{"dataset": "photos with spoken descriptions (Open Images, Localized Narratives)", "encoder_widths": [64, 128, 256, 512], "decoder_inner_norm": false, "grad_clip": 5.0, "weight_decay": 0.03}
Rows from block 9 of the image encoder of a small image captioner, named by matrix and row number. Rows with one number belong to one channel. Each number is 128 + 24 x the weight over its row's rms, rounded and kept within 0 to 255. All counts start at 0. Numbers have three digits each.
After each channel's rows are labels from the 100 images, of 14976, where the channel reaches its highest value: "top examples" is what is common among them. Only what is clearly more common there than usual is listed. The data: photos with spoken descriptions (Open Images, Localized Narratives). In brackets: how many of the 100, against the usual share in percent.
# convs0: first 3x3 conv (encoder.blocks.9.convs.0.weight, 256x256x3x3, each kernel summed), inputs 86-171
# convs1: second 3x3 conv (encoder.blocks.9.convs.1.weight, 256x256x3x3, transposed, each kernel summed), outputs 86-171

convs0.12:133143151112129114135108129158125125152161110130149172139114138148148127147117166099155127160144131104107134139128171129114098132161128098148156123137105148144109152142107117086105130133088101103103155096181133157140140140117183135117200113126119129101121099
convs1.12:095129117110145125110111165050100149111125148110114152117129149141086147115086157131126122128154108105106120115117120124148103169110126092114126180054140114132143106124141138105141096132123131059123133118123138099152159140102143115139129161128149159129129128
top examples: text has "woman" (25 vs 9.7)

convs0.255:115116107081120088092132140078113108144161127125146154164105119153141160134138141159119170131123160143150145154122136142126141185128124121115133150139098135094111136092151113152116103130128155136126145157128179101161145158139166147137163150156116118124120160
convs1.255:142153150125119122113150137104124164075113116138106104132131133189084134106096130120150147110132159092105121140093137114122115099134097160117139167140149120131144102128177133172139082129115144073182110098124127097152150151123160147133095162127157149134104142
top examples: text has "man" (33 vs 11.9)

convs0.1:145133095097144106138128108120113111134137139143149102113137190112114123136113130156140095159130114118127164140130117143137121116131123137110134118144183118125133136121122108132128128119161130174137105155108103148137119111089103144115153130142085126105128143
convs1.1:156140118114138153135157097129129137102127070158111121118145150158126108112135191143140093114132096135140117093117112104121138140086144119078100136142103112123147116147133143147157120097105112139135148131163125124111097148127092124110136171168149146163144120
top examples: text has "sitting" (75 vs 15); text has "people" (70 vs 21.6); text has "table" (52 vs 12.6); text has "wall" (46 vs 19.9)

convs0.136:101140116139146143090122124214127129132138103157130103144113112083130155131139151170132133165078128131128116128147146127119128101102115162117148139114161113120131128135078112134138095138118097181135108195108108104109107101164084141185155123069100093149126106
convs1.136:125127112131151143156111103127089087146128151149090117167106070092169169133102147133124147145132136114139169103115131131085107132118153150139093124114147144104156150118131115166139091156100142162153133167103186143139112132134118104110160095096083108150140130
top examples: text has "wearing" (50 vs 12.6); text has "man" (36 vs 11.9); text has "person" (35 vs 16.4); text has "black" (28 vs 9.6)

convs0.125:060140144055120100133115134123108116155118119180110120072118110116115132108159106120117145098105127123150132126111100127113111132106108082116167157146124131123134127151135181150113111116165115123111094155099141138119136135106136145107128134132100126107129097
convs1.125:117143088066150127118136147124147119177113145167179142115153151156126100157169117129101096142091111138131118124080130140130131131127096100114155133109083125119135179182095118133144124137141104098137151168113129157134100108143133102121144105127065131153097076
top examples: text has "sky" (70 vs 24.6); text has "building" (45 vs 8.5); text has "windows" (30 vs 4.4)

convs0.250:123170116152127154152152151140160130127071128140140120149134081130129122114151061125111116115119121134125134100084124099121118116126142130124109123121148142114143136146131110129096155147130150088134141088131119142099150126120103121099120124153105094165125108
convs1.250:148157128154121141094133141120167167125129123121138108152144106098150125100105160124131109124128124118114155112135172129116100105176136153160138091131161116118147114168132149098109160145140101107141122124138170145178121149106133137132113112184183109148129167
top examples: text has "sky" (52 vs 24.6)

convs0.238:125114147151088118085081080173134095105136141133130123132109123161170117123110108119149110133187129127108139124116068129116131106126165170141111137125126149111156115138089135142120135132167168182087132102128193122130153124114152127148096119114104164165144107
convs1.238:102123192135082119137139116126122133146112146124113107124205146104112133115111139145143116137206133091143132155141151111167105134121171112132136141111151140116121081143141133133102097131128126103140154104108141152096082153115106143149142157155130163193159101
top examples: text has "sitting" (40 vs 15); text has "table" (35 vs 12.6); text has "screen" (30 vs 2.1); text has "chairs" (28 vs 6.6)

convs0.63:092147144108127135140113115139137130126116143115103104151137155055112110141121108121119100075119129146120120113138113141104160146116134140124049132127081145131130106131146107141124138123109131123139101146105132110115138166169131140073133226121136123150116167
convs1.63:106133149091118121126128121138131149090121135163114079143090134111118119077111149091144139215115103092093114153107128128127134125157145135127126111116113142150140113115121122165142095111167157124123134134149132119136125094129113114147130203094126163132157203
top examples: text has "grass" (43 vs 9.8); text has "ground" (33 vs 7.5)

convs0.151:110129100059126111119148111104157101124138155081098094113121135163096134123139083135102182152134140130142118121181124144116114184113093136109077128116137113125109120143108104102107117111126091109135116186120110153124134131153115124089111071122115132134110123
convs1.151:102126089134100133117108120086112145105143177114099124122121098124149113158198127129117161094109165148143153134131134133136152159186167129123130122133177162117177137121186106145151092164159115116117126184152083137128164138140132127157160115096106158096099090
top examples: text has "sky" (61 vs 24.6); text has "building" (41 vs 8.5); text has "buildings" (36 vs 11.1)

convs0.53:136117101101146097141132099120096114110178164132143082102111137095074128132137100099119113153139121115136102105125129115111116091129094159137149144132159146152109132116099111128134131139179124129123108119165170130120140144117083137138166145122128091124132131
convs1.53:129120120075155129085119113129119129130145127122111113161102137095093138157104094131108091105105107114137101116148107137105141111096129152129115157126124161072131109098154123154134139168110124070123131120168192147135130116092179133130138144130131097116112099
top examples: text has "wall" (42 vs 19.9); text has "sitting" (40 vs 15); text has "person" (36 vs 16.4); text has "holding" (35 vs 16.1)

convs0.14:147132111137104139117114104102159150151113144162141166110103156125142158160138140116135131170093127126140148139124156165118078118124129138118091103133123129125132159147093119130102198135129095175147095126101105110106099167082154147187139124112130086074112073
convs1.14:159141142141129133158138164113137140118082116117087151140123134124135118110157162157119151118173130101164119152131116071156150144100128070118074136119103105102138132118135132141134106105142103108151130072124140144122084126123112151087120144154146082170125055
top examples: text has "people" (47 vs 21.6); text has "sitting" (36 vs 15)

convs0.24:156071115197138120100095151126166143141118164129137128120139096097113131129121142155140178112166122120126130135115138129131087098143125148134149136126162118135142180159064098143114053123103149137114153123110131107141113128114109128159122131151137106170139132
convs1.24:105126134139101166128099118122150113117086086137087109173128126128101118111149133131110130129097090101090118135149123166133170140108100147111162097081094141126126162152144129136177100139095125154142121053135150114101124119129099138113135130133124102094120115
top examples: text has "trees" (63 vs 27); text has "sky" (59 vs 24.6); text has "buildings" (27 vs 11.1)

convs0.204:166125081079141110122127139129105109183148175115111145084164136112121142083144171126135172126117133121134124118088120132125121105130133124149127140132164129103093113111131144131152049109159143149172129114115108123144182149110110135130068103127100133111127191
convs1.204:109154120076129140158114065145148104113147148105120100117147185106173132135167111123123156132122111158121134106128116127172118129119116144179134130149135131147088117104102114158167097147113124165143117150133150114107151112130152147148135107129120129105174129
top examples: text has "sitting" (33 vs 15); text has "man" (32 vs 11.9)

convs0.245:117139091157111133105140126118081102107187118131126157143116146097088113101136113119121089131160123127132114130158152123111110129101123136143136118123077164152112116102117135143127120117104120125097141119133156131117119112118138140150167147100138154113126094
convs1.245:115148123107135113125118090115086140127133115145151138106110086077103136150125067121162097130163099125105114126129111084128143134114098121132100141099131160148134142103148127120139101138139126128138121130186149113111153098146158157152169128100104112105110100
top examples: text has "wall" (47 vs 19.9); text has "holding" (41 vs 16.1); text has "wearing" (33 vs 12.6); text has "man" (29 vs 11.9)

convs0.195:136113147128144128177141141140161120121153130140143117060139192127137148101140103141131162184126142116157167151126132145116137115124125117096160150115167105095110134157136132122146152125124134115112143160135124123119131079097108142158137143092112156127121121
convs1.195:137102126166138094144141097102111106119142125080100111152126164154140130146142146177140073102164116154115121082111138111094128137160160115148114150127105135111120146093091169146139154114118114153122145156126133105136136110125092148077138144136145152156142096
top examples: text has "table" (45 vs 12.6); text has "sitting" (36 vs 15); text has "chairs" (26 vs 6.6)

convs0.62:114100163189141117128130118130181165114128127161104137125129068182110140142124138126125154148166153114138111144141111109141136133144150133138113130120164076102119093136163127134144083117122162129171161131159114139123117126146072131114078078126193105114104150
convs1.62:127100179178108177117115136119121140125113082118137106110100130155117149078131158145105098064126118127116111143113127120131129148147137147135090117139191137104153089153166157142135126119115127151119158152114116105122088149143113116146103146139176141137162141
top examples: text has "lights" (33 vs 7.6); text has "screen" (27 vs 2.1)

convs0.152:118093141138115093116114134097137147118096162146175133092129162150122157120091115136135163121126123135124124119157155128138132133130122160124173084109169097144150168107157152161146106122085149091133132082129080165138150087113144129135107138128104103135117120
convs1.152:175119147128125111136148129128180108159101158137110153105130176146157134137148165125130142098110123151131126134153122130152115106132106136130136118149198153127128175124134117138135143125099080087109100115131135150133135117133109148118137121119156117126149134
top examples: text has "road" (28 vs 7.9)

convs0.93:122137181110128137114130162125121136125213159102123143118138105068092121146113097151107111088147127139132127129124081137132130113117194142070150125122127123107116127141099134131142127102132150118087103128072162118124134106130089111131129154145130138146138132
convs1.93:108106173089095129099117120136115084147132148144133134148125141097088118124071150129152140136158130119152140106121081130142113136118121132153133113093070122143104113121111166180190167131123155141117104120132131114114122128119114125126113166136132128175131109
top examples: text has "people" (47 vs 21.6); text has "wall" (44 vs 19.9); text has "sitting" (41 vs 15); text has "table" (39 vs 12.6)

convs0.177:106131126102096096117135132115120137145138156138136144061125103134105123087085112093101087112120108125137119118153124146118100115114132144104138116121122160122113130118113120076138084103137125109134092147123146122115137126096090133108173117101107081104122164
convs1.177:127119147104164139138139139116133132126132163142125122149114083120139147156108161134127128141135165158126090146174131153132135093123181165138148148139161142150104138157161146090110171134171131111167106148110143117134156156157133142132119107153151097135107116
top examples: text has "grass" (35 vs 9.8)

convs0.164:165090172120154150128122153149131084138152101150130136093132131142132134143174122129111165146114158120109127123118124149117131122143113166077133154132168100127133121143164111149157095101097136156145095094108167169122117118119118118111080123105086103177125141
convs1.164:127080088158148132128119141106195152123156087120147119151105107127103141118141121179120140113115117160096150079097146143131110111123138139121118147113132106130163146154124108150153152147158105136146176146146138103139140107107153152147121155169151122140119112
top examples: text has "holding" (35 vs 16.1); text has "wearing" (31 vs 12.6); text has "woman" (29 vs 9.7); text has "front" (29 vs 11.2)

convs0.34:141103148109131161141111117077108133141085160089114155080154160135096131139169174134117119154133145147112129109098157134135128093141133123120101109133112116117149122168073124149140122119130101132075113143127094121107127162095150122129154178115157136145136132
convs1.34:097109121124129129119092098140156106130116059088093136121081139121152140078088110182134130199121127091146102135109118147107161103129136135078111143119112131110141155128100087128130096073136110092098129111118106132124148116071105154130142161123125161146155072
top examples: text has "sitting" (35 vs 15); text has "table" (33 vs 12.6); text has "man" (31 vs 11.9)

convs0.88:153136132155110120131124167125138121152109089062114130099151115127181133100174112156124095108090123117126145124131114083111079089110078184144084133126134118152155142135110109110130142115146133106105112100068142123122122114122093132188125094166136153120128095
convs1.88:099095131136141118113134165125137132094099129098124136177145139077100089084087160146109099138120116096093163146144152150194133121111136143158107171145185127116105123135140099119147128157161113111160124115157125146114136118135094095098130110109133145122132140
top examples: text has "sky" (51 vs 24.6); text has "buildings" (29 vs 11.1)

convs0.65:147156134082111148167136136131101131100125131134121114150150105139138122116082159154137106096141137143131125155133137103130150132118101145111142136122131144132143110116121138152136193123122132120136161148119154108167153128090140110155134184129137134152144118
convs1.65:132159097113107101170144125152133131145080118197106097156133111140144106144086134115141138152117104085150138136108082126127104134117160118092095116112085165121149148084111098149132139113112096124156127098114115128142100153123117150145128115166123110116114128
top examples: text has "people" (48 vs 21.6); text has "sitting" (44 vs 15); text has "table" (30 vs 12.6)

convs0.240:124090164150131137111136110151154146106126110137135111150137178113099132134120105124109093123153123119125096140099131106152173144123136146124141123122145138125155110148141162117140113153097166091099123096188141106103131110142124132135136166159139085114116104
convs1.240:126117198176115097099087103109157116085133085124164120107115177117052105128121148117123110123150105146114103111124109107144110090113108126082134101120103116139105103125098113087132110134096163119135124114134170102118141124117101133127119173159138095110116114
top examples: text has "table" (60 vs 12.6); text has "wall" (40 vs 19.9); text has "sitting" (36 vs 15); text has "front" (28 vs 11.2)

convs0.167:102105159164140128115131115180146137140131132116135127160118155117119132114131126129146136141144149122148125154147117144122136127141137148171138118120149199097126107099077150115121073101139125160151145122142132144118124124117085138144095123129140047138139148
convs1.167:116153126134156132138141144161108111095091140145139120133099092110090156122129137120144134116148173155148109164137144138102112115147128156091170128107087146112146107115121136143144145109118119136132120118121188144134103122128124139129132131112150061131125172
top examples: text has "wearing" (40 vs 12.6); text has "person" (36 vs 16.4)

convs0.229:091158149124144132132118119134132100114154135152163085081100177144119135119108145119124127143117127121143125121144096126118170176148142136104156130128157118114148100130141137121119102128135143131128129133106138140092128141123139137078145136143112086141113157
convs1.229:130113128126123109129087143117102135125160132178133138127130147116108116096094137125121093109145113090141096106134115124150145093125140127143130130160141104125160149125129132146188141139138149117128131104153144161139145148130131118143086156122126128128114144
top examples: text has "ground" (31 vs 7.5); text has "grass" (29 vs 9.8)

convs0.121:108143245177137111121147107100175144150150172128171080120142121115130103130102163136113100073164147114114116128152080167119141137102150141082123131132154128105130099168134140122138106124106175100122130110126127094120118105132102120156089114160136122156123139
convs1.121:118113167156118133107096128118145122122139125148117136112116110133085144102125147175105132087132149119131095140112102106190135123145185133113126139140147128106117140122126124119148145154128133118100185122117104128123138075102094124140095115167126086172103109
top examples: text has "people" (50 vs 21.6); text has "sitting" (43 vs 15); text has "screen" (41 vs 2.1); text has "table" (35 vs 12.6)

convs0.49:145100129168125128158101136125154156140084129144098131091144099135131156149085137100127169117172110123113135150113156135151133146132134150131159129132158097110086162165183129111126094145157141167105127048116114129140176119115141127124111098166150137125129098
convs1.49:149132158150088173129084138106112087144093113143097156159116102188152094128079167126125152102135093132088120139124116148134136116089165154148144108107102104135105148101149119104113126114108129098117177091093076164103147162094143099107093114140138120158155087
top examples: text has "trees" (55 vs 27); text has "sky" (51 vs 24.6); text has "water" (37 vs 7.7); text has "grass" (33 vs 9.8)

convs0.122:097110130109146121144105141153141099128130091108115149125138180123135147108120101148113157112135109118132138136114139138128066125135123158154147136144187130125148150142116132131120103131145132136116111131134136129107149152133071135114084169108104117160119175
convs1.122:071105101148092103096100097095139105111144126102118114134116130115122117123149130133088110128128087126113153118119114159097114113125119123119123117159116100094104154186126124138139058120107117119127132089130124111130130113113093143096126130137123095139148226
top examples: text has "people" (48 vs 21.6)

convs0.78:110136157188128140135121103180108152135130123102154152196112072115114162106130136167144139113146136105104135149152150111157156177111103153114152168117136120144109112124134113159115159148108129133131123160131147118145141118185159128164119081129136127121127109
convs1.78:143150105153156151140105109122081133135085137158104090127104097162103127116118153096144125092094127114166111136095141093102125125123127108093153097114106117135144143106104133091137152142096105150155118140105112133143144128094170130143134116152098113091114147
top examples: text has "woman" (42 vs 9.7); text has "wearing" (32 vs 12.6)

convs0.251:116112114148116108101110099103120117161176135150108147117120077140104144175175117175108139099154125128141145140113141151123095133133120096120139130140127127153125095126123139080129121098159121101089113133124126168106093158104137137112087099103120102147136150
convs1.251:084112118064127134124119128111144147212155128153164159128159106129125114142183166153117093154144124097118127112103118132141133141145105119117144168142156147172171179199120139112138157124166084160095143149102100097112094121100147121129112151145084117119152109
top examples: text has "sky" (72 vs 24.6); text has "building" (45 vs 8.5); text has "buildings" (34 vs 11.1); text has "top" (26 vs 8.3)

convs0.4:134109074115134126146126117137099081152121140129108137213131098112145120135160121132102135135147125156115129134077183139137156117137117126135123102123118076098125125111144136146141142134112140138162092182134108124141152159124137110124072140114160105084117117
convs1.4:090157120161136130115166129130144114187110132139137119150123128140143106107153147128145099159124121071144134134107131076069133153143114158112108150143131079120137113153115100118122052100105128112096144138115096183139163125111111120092141146126148167146111151
top examples: text has "wall" (48 vs 19.9); text has "woman" (26 vs 9.7)

convs0.189:136142142137146151109144141128113149147074117100149150160145128144126123105120123085157139132129121110131117151151156164132215131114085108120099074126091100111100138076159151120102152119141150112106111083149093148128120131124110118113108122059159097131135116
convs1.189:174149119121158112148140131124156163123154139171137144061163128172163145120130121106180095127136158130176125121174143109137155120134089115113130117137075078127136133140140143153140150112139177127162124124127105135180092089124117118146119156127152127117112184
top examples: text has "color" (32 vs 13.2)

convs0.159:139161080113131116122131132158148163106125152146170132170125151166127123159118084158106145095142117119135122129080106097150116143132131121132094125121118125121130144111161137118117105096143162170136108083087086149128104131114099128131091139144190089146115158
convs1.159:122156120113147133141111110151136134162098155152092132141123147144138134127117106152090169161102136141157140082120095109109177166157123137124133121127143144106156153096135107157111100110142115120107103142111157147134107165109156173139087122181144108114127098
top examples: text has "trees" (59 vs 27); text has "grass" (53 vs 9.8); text has "sky" (53 vs 24.6)

convs0.94:117098143133145134135115154166119107144151135115112146137130131100165131140161152107118080080139123112138126138122119116122096102124123096136166160137141166102108160130122108109126077117131113175097144126105141079127155100073095153191118106103127134114112153
convs1.94:085092119102134113094144133128137153130147156130117161150127115157133138105152134156130131102133118123127127126114131115129069121178161110144112109118153127127104119118145131076135177104125133137076119141119152089128159175141126132093164161091137161127146097
top examples: text has "wearing" (35 vs 12.6); text has "woman" (28 vs 9.7); text has "smiling" (25 vs 3.9)

convs0.77:160164142145135139142135146152119128151114145183123126094151088122174120121104130121138147130124133130122128118108150098140144090117135121182147149129103117069109169135079133142122161131125111094152110110118096137140155108124147124132092080126105135120137133
convs1.77:110161117110141130163090146098150127116073119130155143131130148125142135141119109127138144092146100129130108119135152120112131097137116156184136170156088166091141144140107138158091183132123139129134117107129126161157116131160137109105128103100100127122139164
top examples: text has "people" (61 vs 21.6); text has "few" (33 vs 14.7); text has "walking" (32 vs 3.7); text has "buildings" (30 vs 11.1)

convs0.190:118132123088129071128159129170122154148149161144143104183125183076110110121125146101140077155105113127137139144140127116116146122123098117135145129123130181123142115096116129147140143142151155200150163128167184129120102148105156134153131128144124137132126144
convs1.190:100151077117131117145114145151122129128121099109157128135104098135084134149111125099121130135091152128132114161128110105122124151107145077134107101154122128099186124092132112151066155132133116114147125119140152119105084149125164160133098099143129095120104118
top examples: text has "wall" (42 vs 19.9); text has "woman" (31 vs 9.7); text has "wearing" (31 vs 12.6)

convs0.118:147120156104104135156132088149136106096156101170164147187120208132103134150114132158148074150133118148122115138122159129146137120119124091103120133125159124132145132149109124148118117126125114146111123134131137114119121102120100131127112157106065184150131170
convs1.118:151117181127127141202120133108120133087122127142141099146094131112071129135095126101098141115107111129140081113101128107090129143164126169095123139114089143145162106103138130141105124142135110132145119143125117162101122133090139151090152104127115142130119140
top examples: text has "food" (51 vs 3.1); text has "table" (39 vs 12.6); text has "plate" (30 vs 2)

convs0.82:074094204184114135142120126125140118124160148150137133146146139153128124103097126116108112084136121127112099110153110121115139139134134114134169159130138113124104158118084138140164097133104141146144119133135148115129132097113144122143073126135126159158111153
convs1.82:138157089072118148113112134093153112151105110152122120131115103136142166115092154175115107114108138091121133124158099137105137154140132092140173120126146153142121140087113128140129144113114124135121214136116102124151157122119093148122111116156150169162142165
top examples: text has "lights" (42 vs 7.6); text has "playing" (38 vs 3.5); text has "guitar" (26 vs 2.5); text has "musical" (25 vs 1.6)

convs0.218:162115140110136130155151139144129133125159154134134096125149109145125134155132127128100064151137114122123099145128127163143118120103166154162136123119144163120115123145152129143148085156115179168128150165149142133111098119087129140120125149100099151150137117
convs1.218:133150130123126111144140149135107124154158150154137127123132131119163120134121124146158139141135145158102120150099127121160158153113108154122124115143099130137117099102124125183122075162184195119179118140128118102117124108094134133106104120097162123123079081
top examples: text has "color" (32 vs 13.2)

convs0.22:105113128109098112126120124179142106084136117099148145109148139102141167160140157155121118124113120110127120135088145141127117115126160093129119125110172120115137158111122137128116116131178063085127135185206103120142132134114155150146149173120113146128147116
convs1.22:079068133116126105107082129078133125103138110115118144130103153095092159132134127094137125120154113106128152137097127105114077128126127151142136183117122145127137102126132115136111077138101107085127123119143138123093147132135123165117150142124117138123116139
top examples: text has "woman" (27 vs 9.7)

convs0.215:192130147145147124150138128139167134175097177157133108128125071140143140140163117133108134135098115154142112150166141104152139114116102111114108124118098117136127120136167117106163141112111149127164135140129129113110141142130070137125122093150121134119137117
convs1.215:127143152122133110178132079056102134105160078076098119142130110136089092131142133127098117102141118132098094148123112116075143136154100130128124156150124132139106164114146091139139151120114132100141159122149136122118101118108136116133135126127162110161138103
top examples: text has "wall" (41 vs 19.9); text has "holding" (36 vs 16.1); text has "sitting" (34 vs 15); text has "woman" (29 vs 9.7)

convs0.221:117146151121125111114145134125178141135123166128142163157131179149117139128130115136138164133123151134132127111125138108144078071148101079115123142112084139129150127127087118122104177143160128096109150100137124090137122112183143120163131153112172142121126155
convs1.221:058126157116098113133127151123130175124082145063134093107132190129139152114120113174114147141116127126139140104131145118133122148154116095119103120116107145141170106114118115146120118140160167135136123146125122099127109131141144120100125112134131152142173115
top examples: text has "color" (35 vs 13.2); text has "flowers" (33 vs 3.2); text has "flower" (28 vs 2.3)

convs0.166:102117153128120099142130121139137104134120199107104153142154128102132132126146119114127166150137111129120129124142117123148131148121126139136082119134161147114103149155086104150106111117103127157119133135123111091105153127122122139108139151074127179121127141
convs1.166:119093155123117106122112153131125093112127133110082096117181083126116116098168096143139126172086131141121098121124179135128089112187138174102160122154135115108133127163132116120120169137161127175064111128145090140105146134154127135152122127140122110133184141
top examples: text has "person" (37 vs 16.4); text has "wearing" (36 vs 12.6); text has "holding" (35 vs 16.1)

convs0.72:116112115142108142101118088161111133097126149099142126109136108130102117132091103107127131105132133115124112128131109066117114142119166112140159145155170131112107142099143136122129105124127128089080112145128192099123125139135162126120130120106143114144132145
convs1.72:080114123087168099132148091144123142150153129124078140162152096132105110159085162139139126148116161124116139131106114106129113149154136130149092164161127124106146086097109120126154100115117156123132143139139138145132145118137124117080095128108135120105132136
top examples: text has "standing" (49 vs 23); text has "wearing" (36 vs 12.6); text has "man" (32 vs 11.9)

convs0.39:142106143092126183128149097112124074182115137122148124154137126156140109151127109123115156099122116151127102123107101172117094090133150119149165105142147114133134131136094116134128141108164156115130100149118108129136141120120187117131152123103086134083125096
convs1.39:133171119106121104096123128155116123160158144086133149117109142130170133143112135138173148109118124124184110139107125129117141171116133114147130142165114108114138115107146130144127071094103124113140132122144108140131150169111159154120102120120127120177087066
top examples: text has "standing" (50 vs 23); text has "holding" (37 vs 16.1); text has "woman" (31 vs 9.7); text has "man" (29 vs 11.9)

convs0.115:131104173138127099147126136106105115123138168140131172138132131131120131132086129133102157161132140136134100135113126135117110113115153113123113123145086092181127137146109143116139115110164125108123145153145132162136127156105106137177137131162114144136130101
convs1.115:158142155138127118106124096123164146091097141123131144144147155133165106094113129113125140200150132125142117113139118148115151139142093155120144166137178132134114086122142112148141094116128149096159134129133110112151139111115131115146095139171126137153133087
top examples: text has "man" (36 vs 11.9)

convs0.246:150128161168117104154105099167128146095138181082108133113127097102110136153128164154103140143132131149119150126130162142142116078137136097134133123120125100083107139190138122105117105119082127142125140077110133089113104075135140132120097159129127092147133118
convs1.246:099120145110155137091141148058140115153140122150099153113159163145106126125170105139155106176145107141132131138152125166149122100114122101105114134114121155138129170122117156128136115114132116136142143145110150132125130120126061118156165129167127159142131155
top examples: text has "road" (30 vs 7.9)

convs0.71:143098130166131140092110109091139142124202118152135144125123158142079145146125159138120090157149131124115116131103155093120155139117143176100118125124134130136115118102099133160128097133129109055143124115164205119113122110119098133144139122127116143108142097
convs1.71:134127126082126120133126058161116122130140110110145183138109148083133099102111133095113125105112129102128091126108114120116160125085104117135140129138100116165102145088120140107107190135148129102132148138120131127113110100104110146113142130125150105094113072
top examples: text has "sitting" (50 vs 15); text has "table" (45 vs 12.6); text has "wall" (44 vs 19.9); text has "holding" (38 vs 16.1)

convs0.73:160100134135137140102120121111164133121126142156124119084145109133150124139088132109133174160136104150134131119114122088134168137137114132121102111120108090141129172134120116135114145149113189194137113055119140044150129140146162142144126133145140208123121123
convs1.73:116118106138124136155113149160128160119141164131160141117188149098140125159147131136177117173130147121118204164142172117167129127116132074119102131123098103126115155139121133148098121131124119198113109120111092164111103115126109084112114130101125118101114113
top examples: text has "flowers" (31 vs 3.2); text has "color" (31 vs 13.2)

convs0.60:125106107127160136115146150119145131147129151112100124090138104094139142097132137136143156142153122132140125123116122120126115141132116123132115123125142134102153116176090127146127135128141136154123109139099132124119147094105134114145113145112180138106117125
convs1.60:129107135114168168095119144109133123151122115083114139125122106093132125104101123124161133124102143121156188117111130139136127149133114122089153146080135123123091157113119113121137132155121122163087108088144121124143109150122119119130108150147148156122155118
top examples: text has "flowers" (43 vs 3.2); text has "flower" (39 vs 2.3); text has "color" (35 vs 13.2); text has "plant" (26 vs 2.4)

convs0.149:099119168152106113143115103074116115115143025152153138084118169159133118136119140131134153117119133110158133139118106163128146152140152109165148136113137153138123104168128141126115132118123115162111121113125110138147143166114133123138140139151119160159134137
convs1.149:119143138070135115180133127152095132132114123149156121078132197107134154146113137092113122126104142126123095132132085151133168119109086139125168096155113141143111094117124107112106107099113103111118100137140133139136095130086122161127187138100162132093087124
top examples: text has "food" (28 vs 3.1)

convs0.183:102141160119121088131117135139212138149139122141128151141116126133161120153147143138119183124122109123127124149115120127134104101117120114095145135136107121116136122128116108137132140094089101197137122123074161167098120155083067128122096137101119181149128126
convs1.183:126110117084129122090119119073151146100102095124108107157105157107146122129110171133110165120108122127135125091103134146129083122120160139106100092110118113135103147155092159110115126116129075127099136119143148107119083162140155115113109151151147098159146111
top examples: text has "plants" (27 vs 9.8)

convs0.35:106107124122142116151110129096133107082157112138105150111122104122135126121175137162118128086122131135137127123164121153127108119139111095135116144122141105151136104150115124148083125143141131103118106134098135195121117105121103124102141137165135094149136138
convs1.35:111140075174128129147093164118146126140139094123137115148110149129105152130156133145091078109114166135121130089153104142126154144142125080118128112114167133113136138151124107124111112159127098173092112101114155106149111156165156112095108097105119113144124111
top examples: text has "sky" (63 vs 24.6); text has "buildings" (30 vs 11.1); text has "building" (28 vs 8.5)

convs0.15:098145113129122118160138128116147120133074075176148142146137105205138131142121071138137158071131138160117139127115136141139171106133123083154112144131107100101138113100137108123119168095095133131090134085090159092147085110160090124121117154122128084136124188
convs1.15:110162109131132100143098143137162122162082186193131101131077096139158141150117113130163114111099106098139126134121147135127170100143119145137164139134138117154155113095145112137115118097123118144108131089117099151160083161113126147138109106108148139140126208
top examples: text has "people" (45 vs 21.6); text has "ground" (35 vs 7.5); text has "grass" (33 vs 9.8)

convs0.199:160103105097121108146120124106126126145136110128102172138116098105125127178140121155105117128166122151132145140137150092139098123170113122095146123138141085152141087102134104112120136117165119106094114151113131134129116144152144168143133081152127142155150113
convs1.199:133100142112119126136134113109150151150156126124126113102115104140164058176140095123097118079184127156121148100096097144105166138138094107131137154119164114148130147083169119094156144153144114115182146181129127139119097118106156156155126128142145137137087104
top examples: text has "holding" (37 vs 16.1); text has "man" (35 vs 11.9)

convs0.86:096117135241130137107132141148102150149125156140145089177118135132112148081111125116129121098089151119117138107112153106102145134147093172141135133128157134119140136127101126149111127104104105129122121143136124162111110136164202114134081164141150120108113180
convs1.86:127123110202135133115134126093108123092114117138168120141125123140124129145145166128163111092087130136109105088118107120096146140125129136147160111119159113131144105176087140144169136109147114153132118130151125144167141128072133109140094137164117142102134192
top examples: text has "wall" (56 vs 19.9); text has "table" (38 vs 12.6); text has "lights" (34 vs 7.6); text has "chairs" (28 vs 6.6)

convs0.31:128119197109115137117126130094114156148116193142109096109168134158143146112120179129123097107145140143119103116124104135129125100105148097103093127113109105108103156167084096110154139120129153115170088113124102080107160138114093143132165116129128112178122094
convs1.31:128099155128103130167116087123135142118159086137100105151114129131111126112117124141099114119109097119140116119140111127123123118152132114119119129135174126125135154146123144133141173160111133110139183119119159115083134143137115093126102167164127113187125096
top examples: text has "standing" (48 vs 23); text has "lights" (39 vs 7.6); text has "screen" (27 vs 2.1)

convs0.70:103134162118125120131104119165119115150142171123094148151110107124153153143081096146135148168136095166115133133114123111160106105135133148152100099132123149124126132113153128148127135100156160117140112090125179162153118131113124130132159159149140111101118154
convs1.70:111145126070074119142142086146152135128102125108093122155147082137133114096111167127118138187147145149123153132154138141127107166131165192154135146099176150123134126133132123156148141090099106116160178147111137099128141134148111157154148168132139125160168118
top examples: text has "standing" (52 vs 23); text has "wearing" (32 vs 12.6)

convs0.142:133112116109138082140110144111132117125117130145151112118153116109163139139122099131129150107141168135127160115159118100142105134135119121126122123123104104124173104133098106116100104157139116178117132091095155110129131094156117128156128161156144191078126100
convs1.142:153094133105154134158128152145129150154158135118104119082104155127157126127111133149137140116127143138132161157121151130126140151141129154093132134105128135091148136103107122117132125161126119162078115127156115128120131147144160135106137132135109156127114061
top examples: text has "flowers" (53 vs 3.2); text has "color" (34 vs 13.2); text has "flower" (32 vs 2.3); text has "plants" (30 vs 9.8)

convs0.7:102165185104152097117132114135102129142142102123114124154134116116139146140131140104136101096118141146113111116122116114107141091116118093114093168135094102101138123083129110129111130129134074122124156084160072148113135152117109116122120154169152138143124176
convs1.7:104124109107107124115125129103146143090127125152116140171085125161124140056129104170115104123071112102084094096126103120090094122087120115127122122148089118112143091137106113162151075123104129083160095157119175145148118106129091126169115102131144067134154115
top examples: text has "man" (35 vs 11.9)

convs0.225:116134094116142118144192100120128149158130071151125142184122149121109113129084134141131153100102127126123116150108117116106114138150133130150088146158109151116109109087160144116137079149117142055121109145181190131124109151145121126183115149099127116123118128
convs1.225:140162144123137123129113095136159142146143120167126126121102161162135102136100140140123089132103112152128113115086123143143143106133141107104141124127123124118109116137148129138181105100127152130145115099090122160163134153138143132184147095135179130126120135
top examples: text has "sitting" (46 vs 15); text has "wall" (45 vs 19.9); text has "table" (43 vs 12.6); text has "front" (33 vs 11.2)